config.toml
arch = "resnet"
model = "multi-label image tagger"
crop_scale_min = 1
norm = "batchnorm"
activation = "mish"
lr = 0.0015
batch_size = 64
epochs = 7.6
final_lr_fraction = 0
Rows from block 9, named by matrix and row number. Rows with one number belong to one channel. Each number is 500 + 50 x the weight over its row's rms, rounded and kept within 0 to 999. All counts start at 0. Numbers have three digits each. After the name is the row's rms in percent of the matrix's.
# convs0: first 3x3 conv (model.blocks.9.convs.0.weight, 144x144x3x3), inputs 48-71, a 3x3 kernel for each
# convs1: second 3x3 conv (model.blocks.9.convs.1.weight, 144x144x3x3, transposed), outputs 48-71, a 3x3 kernel for each
convs0.60 100:500500570500500500500500541585500500500569500500500500500500428564415354578500500613500500616500500596500500500500439500500500500500681500500500500500500500500500580500500552500500500500500500500500500500500500500616500500500500500500500500500500598500500583500500500500500500500500500500500500500500500500500500455594500500500354393570500500500500500500500500500620500500550500500424423500500434500500500500500500500500626500500579444569603500583613500543561500500500500598604500500500500500500500500500500500500500500500611590500615500500500500500569500500581500500500500500512500500500500500500500389391500446500500500424423500500500535500500542
convs0.61 099:578618576500500572500500500435500500455500572453500500591593629500500589500500620567500611500500500500500500500500500500575500500500500500500500500500445500500434500500500500500500500500500500500500500422500500500436500500500500500546500564576500500500500431500540500500500500500500500500500500500406500500439500500500500500500500364500500434500500500500500566500500500500500500500500578500500500500500500500500500500500500533500394500500500500500500459377443500566500500500500500393500500500500500500500629473500570500500500500500500500500500500392500500500500500500500404382500500430500500500500500500500500601500500500500532500500500500413500439
convs0.62 100:500414500541500500500500500500500403500500500450443636500500588500500581500500500500414500500500500586405500500500500578562500500500500500500500500500500500500500500500500539500552500500535405500500500500384500500500500500500512500422385500428430387500500328500500500544500500464500500500500500500500500500500500500500500500500614500500500500500500500466421500500500500500432500500500500500500500500500500500500500500500500524572500500500500500453500500500500500500500500500500546500545500500527500500500500447500500441500500500500438414500500500500500500500500500500500500500463500500500560500500500500409500554500500585500500500500500500500593500
convs0.63 100:500368389500500556381562564358572500386500500500500500500500428500500487500500500500500500500503460500469500500500401590574500551567500500500500437454500500500500500500500500500451500500444500500500500500500500500500500500592500500500344500500500500500586500500539500500408500500402500500500500500500500500500500500395500500500500500500500500480500418500500500500500555500500500500500576464461500449393440500382500500500500500500500371389500500500500500500500500363500500500500500500575500467406500500500500500500500500500500500500500500500500500500500500386500500456500500500500500500500500416500500500500592500500625500500500500500500500500500500
convs0.64 100:500500610500500611433500653500500592427500500409390500500500500500500500500500500500500500500585500540500500500500421500500500424544500500500500500500447500500350394428443500415500407388500500607500500500500403421449575601606500500500500430500500500500500500500500500500500500500452500500500449408500500617454500500415500500500500431431428376447500500500500500500500500500408500420500500500613562500500590500500500565500500585597591615553500500500500411362500426544500500529500430500500500500500500500541500500597500500500500500500500500466500500500443500500476500500500500385500500386500500431500500500500500500500500583438500500500500500500461500
convs0.65 099:500553539500500500500500440606479500500500500436500500500500500500500500500500500500500500500500588500435500500500500500500500500500443531500372500417362500314269434500500460445500500500555416542500582626500590500434440500500500500500500500413396415500445500500452433500500500500500500500500500500500500376500500500500500350500500500500500500440500500500500500500500559486500597500500500500500500500500546500603586500604598500500500500500564500500500613500500500604500500500500500500500500643500559606500500500465317361500500500543500500500364458500500500500500500566422500500423525500390500500500500500500500500500500500500500500500577500549630500
convs0.66 100:582577500577572500462463443500500500500500500500500500500500500500500500500380399500500500599563500500500500500500500500500500500500500603633633614672597610629500529573500500568557500500500392420500500500500474500454500593563500562562420455464500386443500500500500500500586538500500500500500481500500500456500500500500500453442500500500500500500500557447500500500500500472412500500557500500500500593500500500605500500648582500500500500424456500500500500407500500500518500500500441384431500597601591500500500464302500500500500500500500500500500500441500500500535593500571541500500561535500546500423500500500483500500500543436500500390419404410500460
convs0.67 102:450500399500500500500500500444500500500500500500500500500500500500500500500500500500500500500500500500500500431500500500500500404500500500558608433460429449441374431437500500500500500500500500500500500500554500500500500576500500500500500426500366349398500500500500576500500500357593577500580500500500412500500500500500500500645619637500347390426306390386500500500564500500500500500500500500389500500500500500534500364500500374500500500500500500540500500500500500500500500592500500586564500500500500500449422500434587500500597500500500500500500531500500388417500375455500536557385308346452416452500500500500500500557500500500500341500500500587581500
convs0.68 101:500500462500500461500500475500500500465500500500500500461500427500500500500549500500550500500500500500500500500500404500430444500436500500500500500424500500500500432500436418500500447445500456500500500500500500500500500555555557551558500500500500500425500500500365366369500417500500500500500500500500500500500500500500500500500500500432500500500500500500500500500500558500500574500500500500500500500500500446471418418448381397407387500500500500500500500500500500427433500500446500500500500500500500500456500468411500500550500560500500500500500500541500500563500500529410383400432396500500500500510500500500500500500500500500500500545500500636677500
convs0.69 100:500500500500413500500462614631701613500500579434438500500500500575405379563500437500500500500500433667500500549554500466500582382500609500500500500500500500500500500500500500500500572569535500578601458500597500500598553500500500359500500500500500500500419500500500500593500500500407500462360500428500500591500500500500500500500500430590551500500500471500610500500500500500500623382284337614500407646633500500500500500500500500500500500621691342500601440500599547569579384500500500500500575589573500555597500500556500500500500387402646500451555500500500500500500500500500419500538500500500500500500500500500500500458500675630500500500500500500500500
convs0.70 100:574500523500500500577578395500500500500500500500500500500500500500500500500500500500602579426443500500500596584621500500500481500495462500500500500400368500500500500500500464500500500500564580545522500500500500500469553500500500500500500464390589565570500500500500500500500500500545500380500500412500500363500500427500500500406500500500557500500561575500500500500500500500500522285294500354368500500500658612566557500500500500500500500500500543500500500500500500614500500500500500500500500500500500582500500580500500500500500433500500373500500500500500500637500500588458500500500500500500590553500500500500500500602500500432500500500500500500536500
convs0.71 101:500500500576617559500500500500555583500500606438384500500500500500500500500500500500444500500427409597500545500500500500560580400401372500552500500500390500500500402386372500500500500574548434500500500585500432500500500500500500500500450500428460464460443430462500500500500500500500500500422500500500500500455429416572500500416500500500500500500500500500500500500500500500500500500440444500500332603500500402500500500500500327375365500500500500500500390366405424500500500557597398500500500500500532642631461447386444384500419410500500500500411417419500500500500500500500500500500500500473500500500443459500500500403500500398354500500587605500500500
convs0.72 099:500500500500500500500500500500500423500500382500500384394500500434500500405500500500500500500549500500594500500500500500500500500500500448500588500568541500500500500500500500500500500500500500500475500500500500500500500500500500570579500500500546500500565500500500500459500500396500500395500500500500586500500500500500500500477500452500500500500500389500500500500500472500500500500500500500500500500500500521528500500500500500500500500424500500361500500500500500434500500500500500500500356447500500420500500500364500500500414500500389500500500500500500500500588500500500500500500500500606500500500500500500500500500500500500402500500500500500500500
convs0.73 099:500500642450500695377500623500500449500500452565500443500500500500547500500500500500500500453500559500500563500562545500469500500430500500422500500435500549410500500598500357500500437500500500500500453500500412463500500545577500500584500500500500588500469500596488429500500500500500500500532500500500362436500408500500500500500500500500500500500500500500452500500448452500500500500500500607500500500500500500500571500500500500500500500500500428500500354500500500500500390500500371500500500500500500675500500707627410500500405425567500408500500500500500500500500500523500500500555422500500500500500500500500394402500500382583500500500500500500500413
convs0.74 100:500500422612540500500500573500500610447436500500500500500500500500500500500500500500566500500500380524500289500500500500500500500418500500500500500500500500500500500500500500445472500500500500500500500500500500500608590500500500500566414373460500551500500500500500500500500500500500500500500500547500500500461500500410372500500500500482500500399405500500500500500453480500500404500500500500500500500434500570500457500500500500500456500500388500500406500500500500500500500500440500500599500500500500500555469500500500500500500500438500500500500500500500500500436500500360500500366500500389410500500500500500500500500500500500500500500500500500590602
convs0.75 103:549579500500599500500556500500500500439500500433500500500500500500500500549500500500548500553572500500500500500500500500500500500500568500500500427500500500500396500500500500500448500438440553576500500500500500500500500500435500500500500500578500570500580572500540562500500500500409500500500500500500500500445500500421500500500500500457500500379376500500500500500500500500500500430500568429471500442454500500500500500500469500500500582500407500500500500500589542566500535500500500581579542620500626648500500587408500500500500500500500419500500500500437500570407500500500500500389427500500500500400448500500500500500500500500500500541500500537500500
convs0.76 099:500500500500500500626500391500540576500500500440500500500500500500500500407500500592500500500500500500500500500549500500500500500500500390417500432443563500500617500500500500500398500500500500500500500442500500500500500500500500500500500500500500500500614500406500500500500500500500500500500500500500500500500500500500500500403500500366500633422500629500383500500500500500500500611500370500500500500451500500500500554500432632500500500651671482500500500500500500562500500557500500500377500500553500500401500440420595500500500500500500500500500500500500500500327379403426375500390442613500500652500500500500593574500646500500500442500500500500500500
convs0.77 101:500500445578500402500500500500500500462500500409500590500500587662500605500500500415380500500500593576536598500500500500500500500439500423388500500500500500500500400400500500500500578500500391389371500500500500500500576599536500500500500500500405399434500500500549500540562500500500396376500434428500500440500500500500582567500522517500500500459468500500381500500500500594612613500500500500500500567500500500500458500500427538500500500500500536500500500500500500500500500500500560500528500500500500500425500500500500454500658640642537500500415500538408500500451500500413382500422500500465368380500500590500500500500500500500500500500500500500500500
convs0.78 098:537364438572500419500500500500609456556500500500500381500500500500500500500500500553500500500500434500367377500594500460500500463500500386500500422500562500500500500500500500500315500388314500500308500500500500500500513500500500500500500500500500500500500500428500500401500500440539548500500500500434500447500500500500500500507647500500631500500500430500500485500500500500500500500500500500500600500500500500500500500500500500412500500500443500500500500500500500440500500386380500500500500377500500426500500400500500500398500500405500500438500500438500608500500500439386500500388500500432500387500500500500500500565500500454500500377500500500500500
convs0.79 102:500500615500500500598569500576500500500500500500500438500500500500409500500567500500500500402500500399500500500500500500500500500500500500391500500500500500448500500500500500500500500500500500500500500500582500500500564500500560500459571500500570588500500500500381378500500500500500500386544500312581570500500600500500500500500394442500500500500500435500500550592547574500500500500500500500500500500500500500500576601588500629500500500426500500380500500500446500448500500500500500554413500407500500500500500500403412500500437500545500500500500500500408500500500500500500500500500500390500500404500500500354500500367371500500500500500500500500500500
convs0.80 101:581584500500593615500500500500460449500500500675603500500500500500500541474500500500595598500500567378500500500433384500500500579500409500448500500500500547500500500603612500500500485486500500454378500595500500500500500500500500500599500354500551568569500500500500500500616553500576561562563500571500496500440500500500500500401340445500500500500500500500500598455500500450500500500562500500500500500500500500500500500500500500500484500500500500500608500500500623637558510572565500500545500500404500517361500500500500500500443500558423467500350404412500423367500500500500449500500438500500500558565500500530500500575500500582585500500500500500500500
convs0.81 100:535500500651500469591500500500540500534500500634500455500542500500500429500500500500500546500500500444500500500500500500500424573500500344343388500368357500500395500533538500500543475500500500500500573500335500500355577571500592500500583500500500500500500500440500500500500500500500500500561500500500500500500500500500500500384436460500500500547500428500500500439500375500500389500500558369500574400500568639500452672500500570500500500500421500500360500500422500509500665500500500500500600500445500570500500500500395500500500402436500403412500500500399500500401500500500411500500500500500500500351428404358451500404410500500580500477500500500500500
convs0.82 100:500500500500468500500383500466500500500500500500500500500500500500500500500500500500500500407500500500500500500500423547500500536500500500500500355500500449624500586500500500500500565500500500616570500500500500603500500500500500426500428382500500442500500500500556500381500500417413500404410449500534567584500500500427383450500500500500500500500500500407500630450500500500500500559500500566500500421500500500500500500500500500500500500500567500500500562500500406500500500500365622500358427500602500500500630384500500500500391500500500500500500500399500500397500500500500572500500500500500500500500383387500500500500500500425500500500500361500586500
convs0.83 101:500500585500500618500500500500461379500417336500500289420500421427500500500500545500500500500500500500500418385500500500500460500500436500500500483500562500500500500500500500420437432500471500500500500500500500500500500500632500583633500500500580568500500563500500500500500500418500500500500500500419500500409500500500500464500500500500583500500500500572500500500461440500409430500500500500500500500500500534567563535599615500500500500500500500451500500391500500500500572500402500500406500500547500500500644595500500500500412500500407440500500500500500535500548500500640500500500500500500500500500500500500500500500338500548500500545500500500500500
convs0.84 099:500500377500500358500376500500500500407500549540500500500500500500567500500452500500500500500500500500500418500681500500500500500500500500500500419500586465500567500500500500500382500500401500500500500500500500500500580610500600500500500500500500549500500500500383500500455447458500500500500500579417500500376500500500500560500500629500500561500500500500500500396500500500500500500407372500420393500417412580500500500500500500460451452500500500500582500547500500500500625500500500500500500500420500373500500500500360500500500500433500500500500575500500500500500500443500500500445500500449500500500500500422500500500500500500500500500500500500500500
convs0.85 100:628500352604500406500500330438500500441500500500500556534500500500500500500500500500500500500534500500500500500422413390412500500508568500500500500500500500500500383500500500500500500500500500500349500427500500500500500500500500500500500500500500399500500500500500500500644500500500500500621500500500428460500500500500500286390384500397418500500420500416500500500500500500429452500500500500500500500500500500500429500402500427394500612500360548500402500500500638598500565500500500500500537500431500500431500500500591500500500500500571500500500500500446450500500500582500500500500500533500574500641595683500500500500500558579606582500500500500500529
convs0.86 100:500500500558575500500588500500477500500412500500500500422367500500500500587500500605597500500398500500500500500500500500439500500500500500500358500372404500500500500500560392500500500500500500427500500500500411500500500500500500500500500479500579613500500500500424500500464416396500500500500593500500500500500500500356350423462398443500500500597573500500500500500500500500558500500500500500500438500413500586500500500500500500500500500500500500573500500500500500460500500500500619642500500500500545500500500500500500500500500394500500500500412441500500500500523500500500500440500500500500500500500500500500337500500500500400456457500500500657659573
convs0.87 101:500500458500587500500500500387500500500500500610500587402500441500500500500500500500413500500452500500500500339297500434500594448500500500500500500500500500500500533500500557500500500500500500500466500500500500500500500500406500500500500500500500500500500500500431500448500500370500500500531559555500640583480500500500500500500500500500500500500500548500500415500448362500500400500500396500500409500500500500500500500607500500500500500500358500500500500575607500500500500559500500500500500465500500500500500500500500500444564500385500500365500500500500500644500570617500500500500500640500569571500467614395500605491423500500500624500500576500500598
convs0.88 101:422500500500435480590500500500400500591500500537500500557500500500500500500500500500500500500500500500500500291370500500407564500397500444455500427500500480500588500500500500471500500500500500500500500447500500500558573500500500396500500405463500500500444433500415500500500593500500500410500500500500413500500447500500500500500500500500500500500500500559500500571500492551500500594541500500500437454500421413500549500500500500500500500500500500369500521500500405500500500500443500500500500500464527602371589594500438500500441439500500500500500500500500500426500500453500500500380446500414444500388500522500500500500409500500500500500566425525500429
convs0.89 098:600500500500447500500500600430500500395451500576500500500500500500500500592569500485458468500500500500500500500500500500500500500500500500500500500500500378500500500500500500632500445500500500621500500500443490481462500500500500500500586605582500500439500500500377500500500500500500447400500475500391500437557500434543643500500500500450500500500500500500500429500658500414477419500500500500500500500540500500500500500500500500500500500500500458500500395500500621500585500425500397364500500500500500500361387500532433500500500500500453500419500500500500500391563500500500500500500500500500500500412500500500500500500500404500500500388500500500402500
convs0.90 099:500414500500500500541500500500500500500500500500500500500500500580500438631500443500500500610585500500500500426500500500500599500500500419450500408500500396500500590573500597500469500500500376500500500500575500500500500500579554500500500500559500500433500500432500500437500500500411500500500500500594610410611500314605500427451500500500500500500500500500500436500500407500500500500500500500500500500500500380500593393500613500500587389500627500500631500500500421500568500500596500500500370500500500500500500500500500500500500500500500435500385500500392426500500500500500500500500500500500500500394418500336367500500396500500500500500500500466457500
convs0.91 102:500500500500500500500500500544500500618500500500397397500546500500500500500500500404471500437500500500500500538500401547530500500500500383500500500555562500500500500500500500500500500500500500500500500500443500500500500500500629622500500610500500500500500454500500500581500500446500447353500423370437429439500500500590626585500500500642645500500500500500500500500500500500500500426500500500500500500500500500500500500526545500500500500500500500500444451434500500500500500500500287293378500500500500500500500500500500500500500500500500500500500500401500500500500500500444378367500500500500500500385500500372500500389450500500500606500423452318378393
convs1.60 103:500500500500434500500500500622578500500500500481500500500500521391423500397421500500390404409402385422454500539598500500500453549500500500500500500377500552500500500530500500500457500500500562500500500500500576500451451500500500500500476500500500500434500500500500500668500500500500500500500500555500500701500500500617578500437500530405362500500500500486500500445500500500500500367500500500500500408500590500418463619500500500500500500500361500419321500419435562500500577500500500500500500469427500500500500500500421343341500396365500429434500459500428408500500500500500500500500500543500500500528500436500384411500399500539500500552500500500500500
convs1.61 104:500555500500500500427391440573527500599552500628586500601581500500500408500500379500500500500500464500500426500500583500500500486500500500446500500444500500500500500500500500500500500500500447500500403500500366500500520500422542500500500409383500570500500581500500500375538500500500500500500500500547500500500500500500500500500500571441500560500500542500500500500500500500500500500560500500500500500500500500534603500602668500500624500500500500500500500500500500500500500500569500500500500500500500500500500500500407500390500500500412500500454500500456419500500500571500500623436500597500500500581500500500500500500500500456500500500500370550565500
convs1.62 100:447500500500500500500583616595577500500500352500500500500519500500500500463373417500500500500500500500500476500500500500500500500500431500372434500340442500500500436431500407430500467500500416500415500500500500500500426500500500500500423542583500500500500500500566500500500500573500500590500500641500448500563500500500500409319368500500500500500500500447500500384500616500620610500500500458447500500500500417355500500500500500630500464421446500500500299346500325454500370500500500554564405500500355500500500500500500500500575583632500500500500453500388500500500500549431416430500500500500500500500500500572529458567500425500485500500500500500634626
convs1.63 101:662500500588500500500400500560500500500500500557558446500500500500500500576555500500500500343500500383500500500624500396500500369500500606500500500500500500500500500500428500500500500500500572574603500500500295500446576500500549500500576500592500500500500500500500500500544500454576500384591532415565500382608500446556500500458500500455500500500500500500500500500500500500552500484500500500500500500500608500500500500500500500500500574681500548500500500424443500575608562500500500500500619500398554564413500550323361545518400600500500500500500417447500500500500500500500500363500500500500500500500500500500500580500500546515500500500500409500500382
convs1.64 104:500542500500500452500399441549500500562500500544500500500500500500500500500500500500500500500390436500387388583500575500446500500414500500500628500473550500500500604500500500421500500427500500500544432500500500500500437431454566500596538573554500500500442405500412500500500500500500500500365500500500500500554500500583500500623500500608500631747500500500500500480448448436438469500500500500500440500500500500500500446500500500454435535500500516500500500500500587606606572599543500500500500500500500500500500451377434500500500500500404500472500500500500430500500500500500500500500370500500500500500500500500500500500433465547500426500500398482451500
convs1.65 100:339500500500500500500500420500500500500404500500500500586500500500415434500410454500500500500500500616500500431500500500500500500584500496500500500500540500500583500500500500500500448500351460500500500500500500570600500621610500500621500500605614457500623500500614500500395500534414500527500500566500500500500500500500575500382500500417500500422500500500500500500500467500413500601500500500500500500500500500500607500500500500500500380387500348373500418443500374388500388500500500500526442500572462500500500500571500500476500500500500500583431500543436500500399439595462500500370500500500500531500500500539500500500500437454446500439455500500500500
convs1.66 104:436446456500500445500500500500463500500389500500412500500500500500500500453402415566570556597500500500446500500500425500500500500500500500444407500500386500427410500500500500441500376415500500500500556546582603601500500500500500500500500500500447429500437430500439351387500500500500500500500500500500500500500500500500500500432500500500420364500386417500500548500500500591576500500500500396397459429415458500381400500402338500500427500500500581500500500500500479436447500500406518500500500457466403393412500500500535500500629604500500500500480500500500429467500500500500440371411371358390379500594579500582593500550582500500419475500500500625656590
convs1.67 088:500500453500500500608594585500500500500500500554538500500500500500500500500500470500417437500402500500500500500421413446403404500500500500500500500500500540618500500500364500500391500500500500500500579553500500500500500411427364500500500500500500500453500429404500500500500500500500500547500500537500500407408500367500500500423418461500611500593620500500500500573500500500500500500500500500500500500500500500500410500445415500500500500500500585500500500508500500500500500500500602571551455500500500500432500500500500500500500424500494500456500500388500500500500500500500458423538567500557588500500500500414396394500500421500500500500500500500500500
convs1.68 101:500500410389427418416500500500500500500500500500500500500500500500500500500500500500500500500538541577536561500500444500500500500500500561589628603637500500564500500500548500500500531500554367353369419415393441447430500500500500546500500500500564500500554500500500500500423500500388500500422500500500500500500500500500500500439453439500500500500500500564500500500500500500439500500500500500500500424408500317369380370361395418393500425500438473500500500500500500500500429500500457500500433500453452500500421412408572500500500500500581606500500500500500533500500500500500500500500500594500500500500421363500397385438439471500500500463500500430431456
convs1.69 100:500500500561500577500500500500397414500500438500500500654629500500469386500500431635500500500500500427413394535500500554500500589500500500500500500500500563500500500509519500564549500500565500414500546500394584500398500500500500500500463500605500500500584500500500500500500500500500500500435500500500575619500500500614626500399500615399431500500500500500544500429500500500500500456541694389500631329361615414500577500500500500500565500492500500500500560500500500500500500601565500500500500500500500500428500500415653500500500500500500468417500500500500500500500500500500500621500500500453421500500500418500500500500500500500500440500575572500603560
convs1.70 095:500575500413500500430500500391500432500500548500500500500500500500427500444437500403500463418449396396370350500500500500500500500500500500500571500500500500500500500500500500356363425329321500500500500500500500583500500500500500592500599600500500500500500500500500500500486500500481500500500500573500500500500500597500500500500402500500500500500500500621500500500500417500367359602500450677500500500500366500620500428500500500500500500500500500584500500500500582603585500500569500500500416578615500500593500500558500389500500402500500500500500587500500500500500500500500556500500500500500361439500500500500418500500423500500579568500500500500464500
convs1.71 100:500500500597601500500500500500500500590500442500602500570595618500500500500500500500532500500500500500500500432500407500500500500628500500500500500500500524554588520500577500500564446500500500614500585596500556549500500500500500505500591500537500450426500429500561500500500500500500500500500500606500500500500500500500500500500674500558500500500500500500500500500644592500500500554562615472500500407500500500500500500500500540569500500500500500500500500500500500500500500500500500500572500500500500500500500500500500500500500500579500500620500500541500500500500500617500619500500576549500500500579541500500500500500500370500484499500500500500500500
convs1.72 105:500500500471459434442453441500407500500408500446465500500500376500500500411434439500500500601560500592610574500500500500500500500500440500421423598500384500500417500500500379500500500500500500500459578500419635500500500500500594595461500500421500527572500500527500500552479449500449389422474411446500438500599500366500466334500500500620500500500500500500500500500500500418500500500500500500500500500500500500404500500500500500500500453389500431359500500457500357407500382391436430400500500500500432378500467380500500500427567584500572571500500500500500500500500477447500500500500500500500500500576500500574559500500500415597500500500500500500582500
convs1.73 102:500500500574500414564500468339392500391386500316314500500426371500500500500500422601500500500500500571571500500500500500431500592500500386500500416500533500500500447500343449444376500500528500478500500500389569500380500500572579500500500500413553500500500500500500500500500500500397406500397371500384500633500411585500418500500500500500500557500500500539500587500500500443500500500540537500559563500588606500500500500500500500500500500500500500500500500500500500500500500500500500500500500500592443500500392500500581500388500500386500500500500500500431500593382500500361500588371500500449500500500500500500500500500500500440500546500500500500500500
convs1.74 095:500500500563500500583500500500500500500500500466500500500500500500534550407500500500500500500500561500500500500500500500500572374500541500432500670500500585500500547575557500500500401500521500500381500500500529500500500500500500500433589584500500581633500500606500500577500500500500500365571500500414383500583500500612557500500500500500576500617500500500500500500500500352291362543500500500500500500500500500500500500500500500545500500500500500500500500500500500500500500500500500500585443500500500500500537588451500500500445419500475448405500500500500500364500486405500416500613500500568500500500500500352500638403500584500500500500500500500500500
convs1.75 102:372500500388426500500417500500500500500500500500500500500500500500500500548500500500500500500500500500500500500500500500405500500500500402465599427500582500500500406500500500500500500500500500500500534500500500500500443478500450448430500414380500500500500581586465596642500557500500500560500500500428500602500563602500500599500500500500500500578500418500500500500500500500500500514413468536454410542430356500500500500500500500500611579500500500539539500500500500500500500500500500500556349409500393314500429380458500500500500500500500500448413500500415388418479500500500500592500500500610500500500500345411373348384381500404389417500444500500500546
convs1.76 100:500598500500582500414396500500500500617500500679500500500410500414500500500500500500538500557553500500560500500409500500500500641500500591500376607500348500500392566500500500500500500500500500500393500500500500500500501500500500519500500500500500551622500554590500500500591500500500500500500387417500500500500500500500500500500500360500500326560565500618610500500500500500500476500500500500460500500500500500500448500500454484478500500500500578531500565516500500500500500500586500500500500439486500500500500500500500500543500500500500500500406449500527500500588500500589500393581500395500500312500500500500500594500500500412500500541535523665580526
convs1.77 096:475500500500500500500547575500500500500500500558500500500500500500409500471439439540500500500397392404351331455500383442500339500500500636624610500500500500500500500500500500500500403472500444500405500446500500500500500500463500500500500500500500500500571500500584500500500500500500500500500500551500500500500500500500500500457453500500500500558500500500434500500457500500500500500500500500500500362409449500500451428446407500500500500500500519500512500500500500500500500500549500500500500500500446445500500500500500500500500441500422427437500500436572500500500392500500428375500500500500500500500500500500500500500500500500500500500500619500500500
convs1.78 092:500500500500500500500500500500500500500500540500500595266500500389500500397500500500500500500500500500500500500500373500500500557500500500500500542500500547500426530427500537500500500500500500500500500500500500500500601578500500557580500572584459500561500500611500500588562500500500500500500500500500500500599500374566500500500500500500500500585500500500500560500500500412465382545500500581500500500500500631646500604500500585500500500500423547500415596500500617500425578500451644615461500500398558500428500500500500500500500500484500500439500442500556403500500457500604449500657500500615500500500500500500500500412500500571500500500500438423500500
convs1.79 096:500500525426500549404500500623597500500500500500500500425402500406432500500500500500500500500500500500500380584593500648592500581500500438500500391500500500500500500500500500500500500500500500500500603500500582500500500500500500500500500500611590500436500500500500593500310500500338327500408348500500461500500500459573500500500500500593500500500590500500500500500500500500361407570500593620500574500500571500500550674561500500500500500500500500500500500500500500500500500500500455500500500500500500500594397593500500500500547500500500500500500500495500601500500655500500500500500500500500500500500500500500394412373361425500500500500500500423500500
convs1.80 096:500500500500500500500500500381500500490500577382419429500466420500500541500500500500451500500500630500500552500500527500500531453370500500537500500536563500500500417379451500396500500431500500500500500500500500500500500500500500500500500551500500500588440500500368379500413500500500500500500500500500500500500500487500500500500500530500500500410406421500500500500500500413500432500500500500500500500623603500500500500500500500436500500500500500500500500500500500500500500500561418500500392415500467451500500500500500500500605619636606627618407500500392500588406392500500500500500500500500500500500500500500500532459500500500500500500500563291358401
convs1.81 107:500500500500500500500500577500500500500393500500396401454550500500542500500500500455500500500500455500500444500500500500500500526500500415500635422500500500500500500500397574500363573500500500500590500500500500500500374500500500500601500558575612594500500500500500624500597500500615500400640500457500500500500500500500395500594500500610500500597500387500500538500500500404500404538500395593500397549500404500633600500597599500500500554500500500367500545500528567500500500500500500500500571500500500500500500500500500500574500500500500500500500401461500431500500500479588625571500500399500446372500500500577500500584500500582500500587500458500500500
convs1.82 093:500452500539500619592563621500500500448500500319378386469500443500500500500500500371500500392500500442438407500647597500638500500500447500500434500500500500500500500500500500500552500500500500500398500500463500500500500500500500500500500500500500500545500500500500426509500500500500500500500500500500457500500500500500500500594500500578500500500500637500500500557603500500500322500500500500500622500500592500500500500500500500500500593500500500500500500500442628545500500500500500500500500500500500500500436500617500500500500500431500500389500562500500557578500500500500500500500500500500500500500500500500500500500500500635500500500500500500395344
convs1.83 092:500500500500500397407391308500500549409352500384343500500500385500500500449444358500500500500500500556516570500456500500500500556587500500500500500500500500500547500500500500500500500500559500500428500500432500432500500500500500500500500500403559604573500500550500500500500500500440444500500415500500500541546419500500454500370412500500500500500500500500500487500500500500500500500396500500500412500500500500500500559500500500565500500500500500427364500500429447383500500393500500500500500500500391365500500385500500500442557557500500500500500500500500468500432441428500500500500500500500500500604398500567500500500500435500441500443500500500500500
convs1.84 102:537500500500500556500403500500500500500500436500500427359500500500500500500500500500500635500500500500500500500452418500500411547500500543500500638500500500500500500500500500500500558536500500500500500500500429370341500500500396500565387500536500500407500500500580500500527527500500500367500429334588552466616500454500410436500500580500500500500500500500576500500553500500500446500500500500500500500500542413500500500500563500500500587500500500463500500473500500500500500500500500500500596500500598500500500500405500500500500500500550545500500379500500379500428438429627500418645500500500447500500418500500368500500388500589500500500500500500500500
convs1.85 104:489500500453500620500500627568500500500500500500461500500500500532500500500500500389470372500500500500500500542528500516500500444446366500417408500500500500500500500500600500500560500500500584500500534554500500500500500500500424500500500500563500500500500500500500500500404439500500451500500500500500500572500500625500638662560558500500389401500393396500500500500500500500500500500500500500465500500500500500500500500500438500389369500500478500500500500543500500500438500500500500500500500500594573500500573500500435500391500500500500500441500500500500500500500500500500500500500500500500439430500500500500500500427500500616500500658500500500391500
convs1.86 097:500390395380500500500568500539500545500500500404435430551500500500500567500500500500500500416366397387347412500500500500500500500483500500500500428500500447500500589599556500500500500461446471395500428402500500500500500500500420500500500500500500500500500500500500500500614500500500500500500631627601500500500500500500516500500500500473500500500617575500500500508500500500436347500278500500451500500500500400500500500550559553582577500500500500500500457500500500500500500500500429451500603500500500572500500639500500494500432442500500466500500500500500500382554638500500500500500500500500533522500500500500425500500500500546570535500500500500470491
convs1.87 104:500500402500500500500500476534559500556500500500500500500500500500500500500500432500500500500390500500500590500500368633500500552500500500500559546500500500500500500500500500500500521500500500500500500440500500500500500500500452412500500500500612500500500500473557500500500500512500500500500500500500500500500500500600500391500500500500500500453452500445500500500500586500500500396500500500500500437500499439500415500500500609500500500500500500442500401410500500500500500500342500500500500427418500422433500500419500500500500500500500555500500374396500500421500500427500560500500500585500500500500338456566437332500500401500500426566609500500569500
convs1.88 106:500402604559500572500500570465559558500500619500500575500500434500500500500500500500500500500500401500500374500500500500605500594500500548567500574572500552500500500500500500500500471500500617625549500500500500500405500500553500361568500500500500500500500500500500461500435500500389500500434415543500500548500500500500422500500500500560500500500500500500500500500500500500500392500500500500500616500500551539500500599500543523500500568582548500500500500500500500500522500500545500589593500500500500588630433500500561500500513500500500500500537500500500555560500603500500500500579500500500500581413546540427534549500500500500500500500500562453500500
convs1.89 101:500500500439470500500500500500353500361360500323368500500500500500500362500500400444500500500500500500603500500500500500500500500500500500446500500500500500500500500479500500500546500564531500500500500592500602581500575557549500500500403431377500426500500500500500425500433453500491498500480474500500500571403432445500500500500500541500500500654619500500500500382455500524569539500500500500450500438500500500439500500500500500500436500466440500500500500500500500500430500500500500500500500500500468500500500500500627576500614628628615562500500500500437500500500500500500500461500500478500500500500500500500500588444500573500500500500500533500500612
convs1.90 103:500500500500451500500500500498500500539500500500500500500500500500500648500500646500500500500500500500500500500500500560500384557500365522500548500412500500398500500500407500500500500500500543500415539500500500500500500500500500500500500500500558500500500500500500500500602500500640500500500500578400500620433500552500500593500399500500413500419435415500577500500546500500500500592500500500442500500402500500500500500495419500441388543500398500500362500420419500500500581500500628500500500500500500500500500500500500332368500362374500500401392360500500401500500500616500500500500500500500342500500520521547500500594500500351362500500403500587500500
convs1.91 097:500500551500500500500457500466500500500500500500500514543500547442405419397363388500500500500500389500500357500500500500500500500500500500500500500500384548583500500500500340325417500500500394315291500394400500500500500500548500500500500500500500500500547500500500500500397429500416471500455500500607594500500500441500500500500500605500500586500537554500500500406500500500578576500500500400500500426446500500446500500500500500608500426408423500500500500500500434428500500500500500500500500500500500500500500613592500500438500500500500500500500500500443500500500500578500500500500500500479500500412457500500500500500500500500500500431500500500627559